config.yaml
steps: 5900
epochs: 58.0
warmup_steps: 1180
Rows from block 2 of the text encoder, named by matrix and row number. Rows with one number belong to one neuron. Each number is 200 + 40 x the weight over the matrix's rms, rounded and kept within 0 to 999. All counts start at 0.
# fc1: MLP up (text_encoder.blocks.2.mlp.fc1.weight, 1024x256), inputs 192-255
# fc2: MLP down (text_encoder.blocks.2.mlp.fc2.weight, 256x1024, transposed), outputs 192-255
fc1.138,150,205,157,144,163,176,154,173,241,167,211,151,184,230,189,207,168,191,190,193,196,238,192,147,219,232,145,177,161,202,162,213,173,194,249,216,240,158,190,227,222,216,172,197,187,242,231,171,169,199,248,221,153,189,162,151,159,175,196,182,153,194,182,221
fc1.139,164,217,155,263,241,201,161,227,163,210,210,211,240,177,139,242,224,223,156,165,204,167,208,157,201,199,183,155,178,182,189,212,170,212,216,196,198,180,218,231,159,229,190,244,196,163,228,187,170,196,197,208,164,183,199,209,206,158,254,182,173,160,230,189
fc1.140,197,214,175,214,194,163,292,247,156,258,218,208,266,181,206,139,242,212,207,190,220,198,162,219,173,222,220,181,178,185,162,219,257,261,181,248,199,210,205,221,167,223,232,189,172,206,152,162,281,240,186,152,233,171,163,190,144,166,163,202,191,195,169,225
fc1.141,201,232,175,230,232,151,182,225,175,186,257,241,185,242,164,184,194,191,233,168,180,162,145,197,234,219,232,242,230,180,197,163,171,197,229,195,167,219,225,185,215,166,194,180,210,191,207,211,211,202,210,207,217,201,252,228,170,210,165,222,207,210,164,175
fc1.142,177,214,163,217,206,148,145,158,153,214,172,227,203,164,216,208,236,237,162,224,193,155,232,231,171,200,245,174,226,193,256,170,189,243,219,189,270,158,217,202,177,207,222,148,161,175,203,154,229,196,180,165,226,160,193,216,184,210,219,175,222,222,210,172
fc1.143,197,230,239,131,181,169,149,256,161,220,174,153,194,81,155,209,169,232,161,232,185,175,167,185,128,248,248,123,94,143,219,192,263,192,142,261,171,140,132,196,219,238,196,145,174,250,170,156,222,248,163,103,183,223,159,181,186,229,191,217,148,250,165,225
fc1.144,199,283,171,178,149,125,149,184,128,181,246,181,175,144,75,227,232,205,202,138,237,252,216,285,122,123,232,131,178,177,153,248,254,199,217,222,238,289,159,199,179,266,197,186,258,375,236,127,252,182,192,227,178,183,128,77,234,181,168,206,242,216,114,222
fc1.145,153,180,248,192,194,160,243,224,191,236,185,198,201,162,160,224,214,208,175,205,183,222,171,181,197,236,164,206,239,222,185,148,215,236,177,202,179,174,230,209,169,156,178,254,251,240,186,193,204,144,228,202,152,183,225,226,161,182,248,181,156,194,231,166
fc1.146,199,155,165,216,143,153,237,219,173,203,183,246,192,206,187,202,165,214,177,196,157,216,240,161,200,167,196,219,223,198,180,219,233,233,173,246,236,164,167,191,147,160,238,148,234,197,205,171,176,216,235,180,163,235,197,242,160,235,163,210,198,209,204,190
fc1.147,161,149,227,241,201,161,160,190,188,158,186,204,223,227,196,229,218,168,193,159,179,191,164,222,231,239,221,162,170,241,214,169,161,187,162,199,263,212,148,218,208,203,177,214,231,250,169,164,214,223,205,232,173,248,186,147,195,241,243,214,244,161,242,237
fc1.148,168,218,229,170,192,193,211,229,190,223,227,169,242,168,218,202,181,152,198,204,183,154,239,232,187,177,191,222,167,187,200,162,211,224,208,146,230,240,248,236,227,194,206,187,196,184,184,236,185,243,156,197,193,169,218,214,217,175,234,179,170,208,154,175
fc1.149,197,240,154,156,164,177,225,246,161,270,195,169,229,107,231,220,249,163,179,203,180,174,182,130,153,198,224,151,176,190,208,182,237,161,149,240,186,181,201,251,154,228,229,172,186,205,159,216,190,260,175,117,233,196,251,202,224,252,175,196,178,234,182,155
fc1.150,189,249,158,193,156,236,155,239,168,169,229,214,195,196,158,171,223,207,230,190,228,161,247,202,203,181,228,194,162,224,197,222,164,183,175,191,160,220,232,160,190,238,230,220,241,222,165,181,240,184,157,253,242,234,209,231,194,205,206,176,189,250,199,200
fc1.151,227,286,227,106,114,173,204,136,223,200,293,201,167,201,100,288,175,302,254,189,194,227,198,192,63,128,128,19,123,177,106,146,278,195,214,196,136,232,186,144,193,226,198,197,257,317,211,184,196,282,300,270,138,209,189,99,199,144,309,141,202,230,148,261
fc1.152,203,226,170,183,202,246,160,185,208,205,168,163,173,233,192,211,166,168,241,241,154,167,240,200,245,215,221,225,183,183,246,173,159,193,213,192,230,216,160,233,186,174,228,215,220,243,166,197,179,191,201,206,244,184,183,171,169,242,198,209,234,201,205,201
fc1.153,241,282,133,182,209,185,198,146,169,214,289,216,185,209,169,209,194,204,244,129,253,233,193,204,155,166,233,218,196,143,167,258,196,256,177,201,258,173,231,134,177,211,229,185,242,292,196,152,165,213,165,240,215,212,173,229,249,244,150,152,227,223,122,193
fc1.154,204,188,224,162,216,231,202,215,193,254,220,231,198,189,193,159,235,197,198,182,162,170,219,235,215,202,125,146,210,159,192,198,244,211,242,169,146,204,240,218,208,211,157,220,246,224,175,157,245,181,224,238,178,250,197,239,220,174,167,164,174,190,198,204
fc1.155,235,294,155,180,157,167,167,211,161,243,209,161,144,82,50,261,211,187,276,63,199,250,226,177,110,146,253,51,132,146,179,220,294,225,154,253,259,255,225,109,116,258,260,207,168,342,221,186,203,221,217,207,160,172,224,61,265,262,178,115,216,188,109,258
fc1.156,238,256,239,216,203,148,184,231,213,232,191,165,221,162,213,142,206,222,177,195,233,166,149,240,166,195,274,208,210,159,238,196,206,223,191,244,172,243,204,198,232,200,249,214,202,170,202,193,190,189,202,158,188,187,194,204,186,245,232,231,228,184,225,220
fc1.157,148,179,236,170,206,235,154,170,218,251,214,245,158,234,168,191,229,199,249,205,226,250,183,163,255,192,264,156,241,175,211,191,202,187,215,167,186,208,184,221,177,187,202,159,201,242,164,245,249,161,185,169,207,237,245,235,236,178,179,245,218,179,192,185
fc1.158,179,254,155,240,160,184,220,161,190,182,183,196,225,195,178,202,186,170,233,186,216,205,222,213,230,196,185,194,146,165,185,220,160,195,197,155,190,229,227,234,243,189,169,197,217,168,230,211,206,200,167,183,194,161,194,222,204,188,213,169,234,159,212,212
fc1.159,186,190,220,223,248,195,158,207,186,160,196,188,152,191,164,237,195,165,200,241,238,205,197,239,198,171,240,193,166,200,191,200,229,183,180,181,218,186,243,189,208,203,182,210,239,244,210,223,238,187,157,162,230,183,241,228,160,226,200,227,209,216,188,216
fc1.160,236,80,211,239,130,229,187,262,242,275,170,180,270,217,145,329,164,180,209,242,257,127,198,240,108,153,284,75,227,265,283,155,218,129,189,205,82,232,123,194,161,235,222,120,174,263,274,118,232,301,132,118,181,165,130,85,188,292,279,161,220,250,169,231
fc1.161,170,325,126,115,195,214,164,182,217,208,254,219,180,174,34,293,175,197,210,55,206,174,190,265,127,174,177,41,92,113,183,271,256,190,155,242,281,246,241,128,205,179,283,136,230,362,186,139,231,177,243,196,228,175,178,109,252,136,237,152,266,198,131,217
fc1.162,242,268,188,217,166,207,130,205,212,158,292,176,191,148,102,213,181,200,205,121,233,238,218,229,209,233,210,140,215,168,196,145,184,259,147,237,272,191,223,157,186,217,247,169,221,266,251,173,166,206,178,193,209,223,238,194,232,199,226,205,164,191,110,280
fc2.138,212,188,219,179,198,208,195,213,213,198,178,198,189,208,186,190,198,196,198,191,187,206,198,215,198,187,193,192,196,208,188,191,197,189,218,189,199,206,195,207,200,199,203,188,205,200,193,191,193,206,204,198,208,197,198,190,136,199,191,203,190,188,193,199
fc2.139,215,206,206,200,208,200,209,206,183,205,210,181,217,195,208,213,200,201,193,209,199,202,205,202,204,209,204,208,191,199,200,214,186,192,182,207,202,198,197,191,198,204,194,192,195,199,206,205,207,185,214,218,206,205,205,189,207,202,195,216,198,183,199,210
fc2.140,200,176,210,215,182,209,203,182,219,197,236,200,274,198,243,204,224,190,184,206,205,212,196,189,238,208,222,258,247,191,203,181,169,187,188,200,201,178,204,264,239,180,156,221,223,170,164,213,251,273,240,224,179,221,191,229,251,224,245,197,190,178,212,182
fc2.141,203,215,193,204,188,191,209,203,201,197,207,194,199,195,193,193,184,201,199,201,212,193,200,196,201,195,207,201,191,203,201,191,206,205,206,192,193,181,194,223,197,202,206,210,212,202,198,195,188,206,195,190,186,195,194,212,233,198,205,186,211,195,195,193
fc2.142,201,233,208,188,186,210,198,214,188,180,196,189,195,201,200,203,203,207,208,214,211,194,196,210,195,189,235,212,211,212,211,221,221,191,191,176,204,199,218,204,203,203,195,209,212,192,216,198,199,192,212,185,196,199,189,203,259,212,199,200,204,199,214,192
fc2.143,197,185,229,203,236,267,243,229,238,169,242,117,203,180,178,165,349,166,309,154,213,258,220,147,179,244,86,250,220,305,166,279,125,205,198,243,264,249,199,120,270,168,191,281,267,177,164,198,238,68,225,241,214,198,203,214,204,175,247,205,217,196,197,237
fc2.144,97,155,223,250,228,304,150,223,185,200,122,185,265,135,255,228,198,207,200,279,107,100,119,184,239,194,220,238,388,218,152,170,85,137,53,245,149,60,245,331,254,111,275,189,154,228,301,296,152,140,193,71,196,215,225,199,122,285,181,274,193,181,167,160
fc2.145,205,215,195,225,190,188,199,203,197,210,218,195,212,186,223,223,190,201,198,215,197,200,210,188,201,210,241,201,208,180,184,206,147,208,195,201,197,194,210,209,216,206,172,202,207,187,171,193,213,212,231,226,195,187,215,203,228,208,201,196,194,189,220,209
fc2.146,199,187,191,203,202,190,198,199,210,212,197,197,203,206,197,188,196,207,189,196,198,198,202,189,214,194,185,198,194,195,185,187,190,220,198,203,185,213,191,205,195,182,210,196,195,191,215,207,190,203,197,202,208,200,207,195,185,207,204,215,207,190,186,195
fc2.147,199,230,202,202,201,206,210,211,182,201,192,187,206,187,197,201,209,193,209,213,228,187,212,191,192,214,188,193,189,217,200,215,226,196,193,209,201,188,194,160,207,200,211,211,207,199,192,201,199,207,194,196,195,205,190,206,228,217,212,192,187,208,220,189
fc2.148,199,196,200,204,188,194,207,204,204,199,199,207,197,187,200,209,193,196,191,206,201,192,202,213,207,189,190,209,208,213,194,204,196,200,192,202,197,208,214,202,198,200,192,202,218,192,217,202,199,209,198,201,204,198,201,203,231,204,198,190,202,204,206,180
fc2.149,208,162,217,191,208,185,192,193,186,181,180,204,254,183,207,189,223,182,214,132,243,232,187,163,209,199,151,219,151,193,207,226,247,209,191,247,243,231,188,168,206,189,156,225,208,158,150,210,274,207,228,248,190,219,211,218,224,230,211,203,194,191,208,202
fc2.150,213,195,197,204,198,192,201,185,189,196,196,201,182,199,215,203,175,196,170,205,190,211,202,199,197,206,191,210,205,187,193,205,201,231,192,198,200,192,205,205,189,211,194,209,212,212,209,188,196,176,209,195,189,202,209,197,214,205,202,204,219,186,207,200
fc2.151,167,112,181,259,198,273,170,231,181,201,74,242,220,160,203,228,213,178,203,314,162,110,110,239,248,118,156,218,380,227,219,223,174,144,136,236,151,153,194,301,196,148,245,223,197,215,302,219,192,157,177,27,223,190,161,152,160,321,189,242,194,201,154,171
fc2.152,180,186,203,188,203,206,191,204,225,201,209,219,224,211,201,189,203,197,195,195,196,198,183,202,214,195,187,182,209,197,186,200,189,198,194,194,198,201,213,198,206,192,219,187,204,214,203,213,196,195,187,202,204,186,199,184,178,200,193,204,199,205,204,206
fc2.153,188,224,221,167,198,173,212,205,147,164,181,160,192,199,217,206,111,192,159,175,222,229,214,210,196,205,202,181,123,154,227,253,187,239,186,243,243,250,161,156,199,217,156,214,167,208,191,231,204,231,246,237,234,232,266,184,225,201,190,203,194,198,190,201
fc2.154,212,177,221,199,207,199,190,199,225,204,192,206,174,214,175,176,203,210,195,184,186,212,214,212,205,195,192,186,206,185,187,190,195,213,213,205,199,207,184,191,191,198,211,192,199,191,207,197,193,211,184,208,196,205,208,192,123,191,208,204,191,217,192,207
fc2.155,81,185,260,143,192,234,285,251,200,261,113,178,224,52,261,232,142,161,242,192,261,147,122,93,148,182,161,196,243,80,80,163,247,220,99,228,180,166,219,188,204,202,194,319,134,256,241,250,187,158,227,123,230,251,247,152,129,230,190,198,186,185,146,155
fc2.156,204,203,179,198,188,192,220,202,202,195,193,195,191,207,193,211,191,195,198,206,216,197,205,202,187,202,219,205,219,192,204,196,192,193,192,199,203,208,197,204,202,217,184,207,192,207,205,195,197,205,204,189,195,206,194,202,264,204,190,177,214,193,209,203
fc2.157,211,203,206,195,203,197,227,206,183,206,194,195,194,204,188,190,181,186,205,200,208,198,201,204,198,212,204,199,196,192,204,199,205,203,199,195,212,203,204,199,196,217,186,214,204,207,209,184,205,201,207,188,189,209,182,193,206,198,176,181,191,203,188,204
fc2.158,211,195,189,194,192,190,211,189,204,197,196,195,199,188,210,194,181,204,193,203,198,202,195,209,196,201,209,195,192,191,189,211,201,210,192,197,190,194,213,204,192,201,197,208,213,200,206,200,195,198,199,192,189,208,207,187,196,188,187,210,212,207,205,203
fc2.159,208,203,204,193,207,211,203,201,207,206,209,194,199,206,196,202,201,193,208,198,200,206,207,205,199,198,192,192,182,211,198,190,208,189,212,199,193,192,200,188,199,190,204,205,206,199,199,197,196,209,207,210,209,200,199,203,206,195,201,203,203,198,204,201
fc2.160,356,18,293,234,197,172,243,207,262,169,351,142,320,175,175,168,414,265,107,217,320,282,236,205,176,126,0,236,0,417,257,169,275,157,180,213,282,268,373,303,276,0,0,139,405,5,25,123,451,43,186,186,205,138,178,306,162,206,193,263,193,134,293,86
fc2.161,84,197,260,164,198,287,225,268,167,235,47,211,230,94,217,243,151,200,216,235,230,75,142,178,201,186,217,186,329,74,85,165,250,157,89,272,168,134,207,249,234,180,237,316,142,218,298,253,152,213,235,97,213,230,250,162,167,264,223,240,226,180,122,147
fc2.162,211,260,222,150,193,148,275,201,128,115,146,214,140,204,231,201,81,219,163,176,247,227,228,173,215,199,145,223,145,127,241,219,285,214,178,223,235,230,174,103,184,237,155,228,180,183,205,220,257,201,248,220,230,244,286,213,225,199,200,184,186,201,209,163