A small contrastive audio-text model, trained from scratch.
Model: encoder depths [5, 5, 5], text encoder norm layernorm, text encoder activation gelu.
Rows from block 11 of the audio encoder, named by matrix and row number. Rows with one number belong to one channel. Each number is 128 + 24 x the weight over the matrix's rms, rounded and kept within 0 to 255. All counts start at 0. Numbers have three digits each.
# convs1: first pointwise conv (encoder.blocks.11.convs.1.weight, 96x96x1, standardized in use), inputs 0-95
# convs3: second pointwise conv (encoder.blocks.11.convs.3.weight, 96x96x1, standardized in use, transposed), outputs 0-95
convs1.36:134109118140126131129125130099124195126063130157146146129169114137128140119136142106140126129127118117170118100131133145068116140137111150120129120155124155154113114109115145091136158108116153112095172121153143186177138160134153105129099172121150099112114167128102125125151137081110122111
convs1.37:121087148158137137139106124166099124109134166142114106164082133135157072154159147159176120129121124113154103159112142117131137121139086096149091140083121169145150134143099127154141143140154129132152085098131139129174069083115142150101121091108088113117145125120116135045132125136126147143
convs1.39:138134118124043133099114124144098133098156087141114133130135178127141083167164134139122143165143105087135072146120158118151115099172092140125120124125165144142136077088096140103159135131152085147139134112094146140123129086173111133126105109107079140147100157120129074136148094143120115146
convs1.40:110139119088094153104122103139117108145145163086100133086060122114134094132180132091115172120112159148108131112151127125178141130098123117104140136116131140140080121144149140075092137188182131097112138123145120085098151115161103139152121104134109157089125169138104172113121146106113188139
convs1.41:106127164130104095175126121146175127175131122141121136075064143128152113154144117178096122131156155082084132125124117103113150142104122176127116070098194115156100095137176122140125132137123141177112095115139115200120104132098108150106122117066114096145135176151108077126114158122122123159
convs1.43:150111111099095143124170178149130164168123112140126131108128082158116144121137150135107165144131089096119117127134127105142089131136091139117142175161138111094151112108114131116153144127125128122168143069143098120102119058167156095136123110078150127115173117147137093140157119182143133131
convs1.45:149117135148148116126133096156147111123139152124129129141108154134165100144143127094133106157163109148135140138098165107145155125156084127120150125100122151117151139076133114140119122127086151140120145127136134114133098073123108113147127109163136148136138113114151126151151132151095099118
convs1.47:120134146145140122131132118140119132136161155122103151102082143113102138171077113124161126143129130125149181088115116123101119112144100126206136106119190136154160125165145138104136125107181151165165134112120116138107105082146130141111112135095144098144100167118116135108120122114093162154
convs1.48:158094128090144146128117146078142085129136157155143169167139130132119145133154097180151137115138137124112093135128136135167113127108138116116158122149102123069099115128140124132129131108102152139129120148129130164117108132110145117131087118135157102157132103134134113136118091134145110116
convs1.49:147115099144138147128128155087128119117126159121151123100141126184112123094121144147091134120134145091107088117111182137105217144154146140154163139162125151166111124097137116097131119160056143107173190117124149109105153162156138145119148130113145120104129108168112105129111145128129113114
convs1.50:139091044083140118116151154092123165113128107110113097119150164155181134122094140088121113143135141159124098123138101144149086146179113080122124166083141172170184160126142117145136131128105086153071162139168145109136112120127102094163121108115119161107131142091143156104135153146098101124
convs1.51:128137152156112130126109126134140140137139129163114122133155116107163121152182114115168132144124157108133102103145120127098103106122174127071105144120125121101109094134116148097155107122123125120111137153111145141141127132118121093120156148153110113160203124125115109133134127100113107123
convs1.52:142121135017147127117084113057153097122171092140138128122184135157101134136090122120101144099120132133120099125114120133155123152159128128126154141128144120094115098155197111206135153140130133130054144086111119142143136113082121152132147089131133141166119093144130121155133106121156099138
convs1.53:154110162103117101129137154120166136137121111130159092142117117188111178148084112147127110104121107123140121145142100098081097149092122136133155110146197143153095157109139148113132112092137138137127110134143127154147152100157171115132116142123118121097122118079128115144139133097120167117
convs1.54:097136112115091161131105100124187104134144139138125152127152117112155119108142107170079166125124154134118108133146129095140127191131129192126144082162136137109108052113126124111133128119140152169091089140108119137159103161147088123118075108093135130132151120122084100081144068119168113177
convs1.55:107104129133143108155144059140154127158130090129159113128139141151159127114115128149101057142115130141137142190114134132175132150143122123121116140090161146121149105113124120208177096139118121133116118103145167100108127108112129111113096109106086152162127130128129103136131115173148126096
convs1.56:124131118170106170155142120154128132143098158137131141129099119106170116114129117100130185156132159123151106138135128137116150127097119156156132101107126103113120117079107094116116123193080127147098110087125130158152141134107101152163134129125114156186095118112132133113120149176130155132
convs1.57:139103150132186163131116145098168150143135126148125106147112092137147169139118130129120087106103128121119130101161101118141137143152125120143114129128111148107161131154140115114118123122135138141111130158134117123149115171108126114143143109132164105102120158132122141110143163109168160131
convs1.58:135118121170171137126141152127186146160085137175117083141107155138139133150155142132144085135175152083114101120135119150144115099084108109152130153110139143138158158159093152113145089140074112118112123126098131183127144138131142076113116117111084074120134126146160100083128101155111163121
convs1.60:115138062116124143154133156118097137120144105108103131119121149141130172131123141103139086154103135107123107112139115139134161129144116123097127147125115120109199102172116159113140110115182099139133154175196095094118120093172121139104114104133125156136136155117131154100114149145111120135
convs1.61:127140128111145124160121082145139106183128091103103126126155176112147127118162107129103095156132111141138159144141142127155078123103104149113168142103109116108120120111130140109126172187109138118085128092120136120133160113138091157152129095115103126130097176176137107146109125080126162082
convs1.62:095161122122125138163114127129131139097110127167126091152078158124136108104110105085159113139147121171167118154127143103104105143121109104141167146124154101180130167122112125130129110112084175130094127141138125185138116154110097094136117201139120087134148114136142101160093136130152140105
convs1.63:083152091157163115125135174110128145101126151138136165141139094159100105110134115075151168155124125121111149154130135139104119097115105148091180141106140189135178127099097132104126170151132137139093095115152159152122116124155118102138135173141139135091098151120158149115150135129130157147
convs1.66:128084112137107096147139112142169145117093110106129123134098154116188173158142129125163084123145095132122111116121135125140118193136162122104130118122112136183139169096119154112099126174160146111068162132142127116183086092114116128158094084129134162091188163111140133101151141108147152111
convs1.67:129131109119130106117119121109131106056075123120163106120134149087169127102100115160159127133114119126139090128165117121130179166119127162142127113147129087066117114153136146157148146099112189115188106173090117181133116122142079146144118140130166094161096148156123147104123104114146083176
convs1.68:135094096182134142118107151127114118095148139134154139126147163155154157104150145103145101146150102094131081139127130132145152137125093142142147130121111101113141102102152088126145110164118133107133155109169096120164101130100135122139084140122082156143127141125126133117176095160113112094
convs1.69:103109186130119116130104128149165105113147125138128144116136137131168135096100139175111117115147121147177128138128118142146114126077150101095120138140138170152142129081110143106143197124085103127150119136107145110123106174131162058106130132110153180127122097121151062113137125141168111161
convs1.70:130121127104127144169116147140097127152151096156139129169134109126114094113124130145117144153109136135140104109105117145156156114117145125149097119156127140123139100117099138107183105154144144118059126126128116128137136140126132141158084164141101131103124156146155138097146137075112107129
convs1.71:153127111168113162128118164026155144084136143125131138155153172129096133129126124115104152119140121122118104078174099129143119135142143142131174150147102115145143134116092116029154091128099136133178135118100092144148137167114108101136136120127142113123136165142104136142124098165151112121
convs1.72:109102133137111122141113133083160099155104128119120124135125113124140140137143134134121099106143120101114117124146149121130157119133130110143140100151108133131113133154163129109122169108102136138143140138129121153156125141141129108105127130099162112135134135150106142126147129126137109105
convs1.73:126114127130136130144124119121139119137141093128144122152155116141148114120146154087106084135143153148144115107119128109120116154122132107112124145131149139112137142143156144138134171152110120153076138128163136141126102141111098075099145103107136143119131125101101098099153145108126124093
convs1.74:082130145178136105148108116124161162130137128124065176137108108128150128125155150110079152123123116125117130105159153067147148154138173140141098107151186152150142122103142091117142119109098125180116126121154103156149115109087092153139134109067112110141139102142106125109181106144154119139
convs3.36:143139129149129121126110149155102100126138129113124149142128102138120127146125143110129125146143144158119139137116124152098132150156125121112131150101099133131136123163111157152117100148148111151131145150146152108145152145127133159150156106143136117102145108116141128116167106149134117140
convs3.37:134114088113106135116106141135122135109103131123114063165142074126132156117083155131114086104129139147111104174182143164116153154127126144138138138145100082122152155162168154175099126172079164107150148133161126136148152118157149141160122113152103113128120069097098146111138135116186138119
convs3.39:102148145103128141145120032141114144098130118128160115135098108129126119161132124103189107111104095129125105157155089111111087112181111188138125110135118166154130090188134143125116128133178141114155161122143139169119134145120109122144119163095102163142097145120144163103160159171122148112
convs3.40:150131129108141131139082110118160218110103128133163088135113169139148121109112105198169123137158110140176151132204094137127118115118125133145117110144141089101078140111102144120117162093176123092128172082153132097106180177125161189121114114180121106119190095100122160132143131147170109085
convs3.41:187101118143129193173125159122188104166138167072125099103091143162116169102198161108101127090217121106110200145110156145153131138160141083164140150141126151144163111158122158118080142163113112087127101171152113084135120123159140157112150118103158142093075122100161146147099084135155137098
convs3.43:164096098127117144116104137114100070135110169141114073110132142141131134139150153142110151124139101146123147119107165140122086142132113123126140071118122156134109122113076091091113105125153155124113143119115111080116132124158126098123132109098118121137104136147125155154137096121134125124
convs3.45:148125138129155111106104080104094140096103116115150166121110140138158142104133103134126114138145102141130132157127113126125101112137118101134139135129141144122109121126151126161094159145143117127155168125155128168097100140114132167116140177140121131139117124094116148171123144190139148162
convs3.47:119148121139137153149172156116116176116164126139114142134096145150092113126139106151120117129109108146131133152106124137108134085098185132140104195106140097097137155135101143195117087171145147126118142121117113116113092126113111102114169092090117082121125106139130123139131146129128159123
convs3.48:142135135110135126156130114155123111129131167105109117103102131122106119133125132099110109136109115149118104100143111139127131156111136134140140112144124121151147137106135104132141111110122121146103110153149154117166123149119123106170138123155149148133103158140097136108116096128114103141
convs3.49:131107137119176132168130130139087095143114124143099140161136137178148164117138155133103165101133142158102143116132100140185183113126126135105122138130170122163120131128146133132128122161162134122190116146082138113138135080118134132167153143137149153136142150147163157156142143149074124198
convs3.50:122119168148113142143088158108134101147135131182130129081126120142108079093176132139118084121164130111200187140134158132141147137141119049200124130085126174165143132125140202147090158156088149145134186117174161129097138108144163219155110127112182154116134139130115162137114144163132127106
convs3.51:140118100089108117119096166133116137116132137153145096086135125105108122142087138139125150159092132079144130161147137130118171109134154133156116127148159076133112122148135130069156116154145105145122147159108106140122086161149127096098129131144100141111141138152156124098134138139149154134
convs3.52:194125120122193169139100128106129138151101139140196161121131081142209120130088129161093182059096094137105148160068132181146074127102113117140106188181141209094146129154111120114122177098178112170131141126110153093181138164131066194170149146138098099122141121118133119104193137114147091205
convs3.53:150137116110160084126106144152110116118101144148121131130159133181111152155111151164131139152148100127113142153162110129118081097127130143153118114113139133144123167139119137123135104118141097126146142146131101146157150165157155128158119091145115146148144146091153110115169141129175139144
convs3.54:136093054115105099130151130169144149097133129100108146122146126184137127118114166098140130112108161166077089130140140126100156155139142140090114132144117140126089095133154120107148141117090111112133107085101115156145137159122138125135158112155104151120139112097116120130112083110109125134
convs3.55:153121125162119134113161108144158177129075134115155143143134112123143131115120149148054090107163144139132131111068107177105100173112154158144127148145149039070167124134130108159141148122152144117096128147164097090114166159156098107128151089161136124136133088112161087105124090107119120135
convs3.56:147143121132139106122135133113140139125156125138181097149127129123128145117157123129104097137122113140113140144133113115109130126116176141126123092100147111110164153115107144148124125114151114127097108137126121124117159135098104120141151136096119103117147113133101145103110122139150156120
convs3.57:126089105122102108146159118163117103132141143144156097107145097141102101131112159109114133113110133156117127141155145092124128124152167105131124107134130116127127149114133114093119103097129154108126131162118115129159118117158113137129188128145135107116146119108115141123127100162120134135
convs3.58:119139090127164094162119142150127162127132139106119122137139114164146120143121125110088128115082152137099106092149106155135146137138098127128079124136096162115094143150101143122127119143125152115127096175100117068143102122111092060132129087139108108084142139138150123090138103143114094131
convs3.60:117110151139126114130117136152139127134096110130168141113121114138157099110169161093134132097120109147130150169126109114133141116164110080135127122130133120079111121135143154125103144122114166103101098143121193097131104129098103149122134145119117135105113132110110174125096087129133164106
convs3.61:144130147110152107109098132121158166148122120071155081143175142112154139126106112093142175081106049137146082130169107122127108097138091166111031150136121145155111137185150105126126148140156134107140104157112158119133142136121143129152125184156115112080117140139145148120129129131135128151
convs3.62:170121110120101140110126157153183100108162148107130135162108128158157119184128071087158148147137153105132136142106142101103169167201115099102114150112119146141146120181117110149112137172115133121112125110142132163145120130117111081089148167103152168154106140128154147093118095122145201120
convs3.63:119122105123151113126135130135135128108142096106094120150159096108086145148102140084075086129103178134147147126139071146127101143122094131145078130163143124126153146067136123157104114111112099098102098099124112118130173128121140135114133151131126125165084091133130150165085077091098137125
convs3.66:125143101143113119085139178142118142109107152159110173141096100072127157112092093152105114145148133155129129120130164134094161126093163162131143139128101105131126091095153117139088159099123129136115119117116135087112137134125153126093131068129131086136096122150154106127086134147138136080
convs3.67:133105115092128173124159091120097104162135126110120090115103142085090132165167104146110155084172164132091169162083141136126125154162113059135140138131144109107139151148123127125113155163130115155138154169149095101123107155177134101073127053106154174100089122131124107158136123062101244102
convs3.68:163119142103129173122129126122139146166086130113163146120122116127108098118162122103127098132119122121140144096112133120140111123116130133129132106115113138112144149102127157143117122159167164112143193203104188162126135103146146144133113164106157171130124144109125174157203151154133142104
convs3.69:114101118140125120117112103137163146115135151149166119147127149146109068141152090140140097156121150148148105103131109121121131105118125131167142104097076145095138153097078138133118142130146163098112141113114138107142136161127111150143122141147143106112091103091123131152108112159143129134
convs3.70:106159146125130114121110113120092105142103144099136144127133108137156124114165130103087149133099100158142140153145098152153093120137149131107144128148139148130163146135127142128145135126111150149152111113124124139133149127109116115124149156125113133144134153118120147158144141140138126132
convs3.71:104169148111099108119134131117088092122161104164100133123157115157107126133149111107229138119104139124132090126119142107166148152137148134137111111092159153099148117137102120118167107114131184145224094112108128180080154117091140107133157171128104134106179185119087149102149228156125163136
convs3.72:108151124125099129100115140134115116128125112111116143145138148097112137118151107160132103110164144126131122142131139128137156112142108104127158108119172141118104110128143148122116163122110118162143144126167136121130111124139112121128112108119133146138118111163135130108115153115121136116
convs3.73:146134131132115118115150142109136117153135151126137114117136159166123127137123087117091149133141120155130128123164121158150129135160128144140146152137110121148122114148128104137143122138158117126122159103119140121117105105117143114117127085156090145146137140132092137133174135134151143133
convs3.74:151140147070092146142135091095089122094143147129111122098098110065152135148095150099157075108135096140169081117122127111125098144112113170076151115131139155132113142090120100099141148067107072112147151064136149186121110122142149133145135164157042129153116123155057110150128188157142108125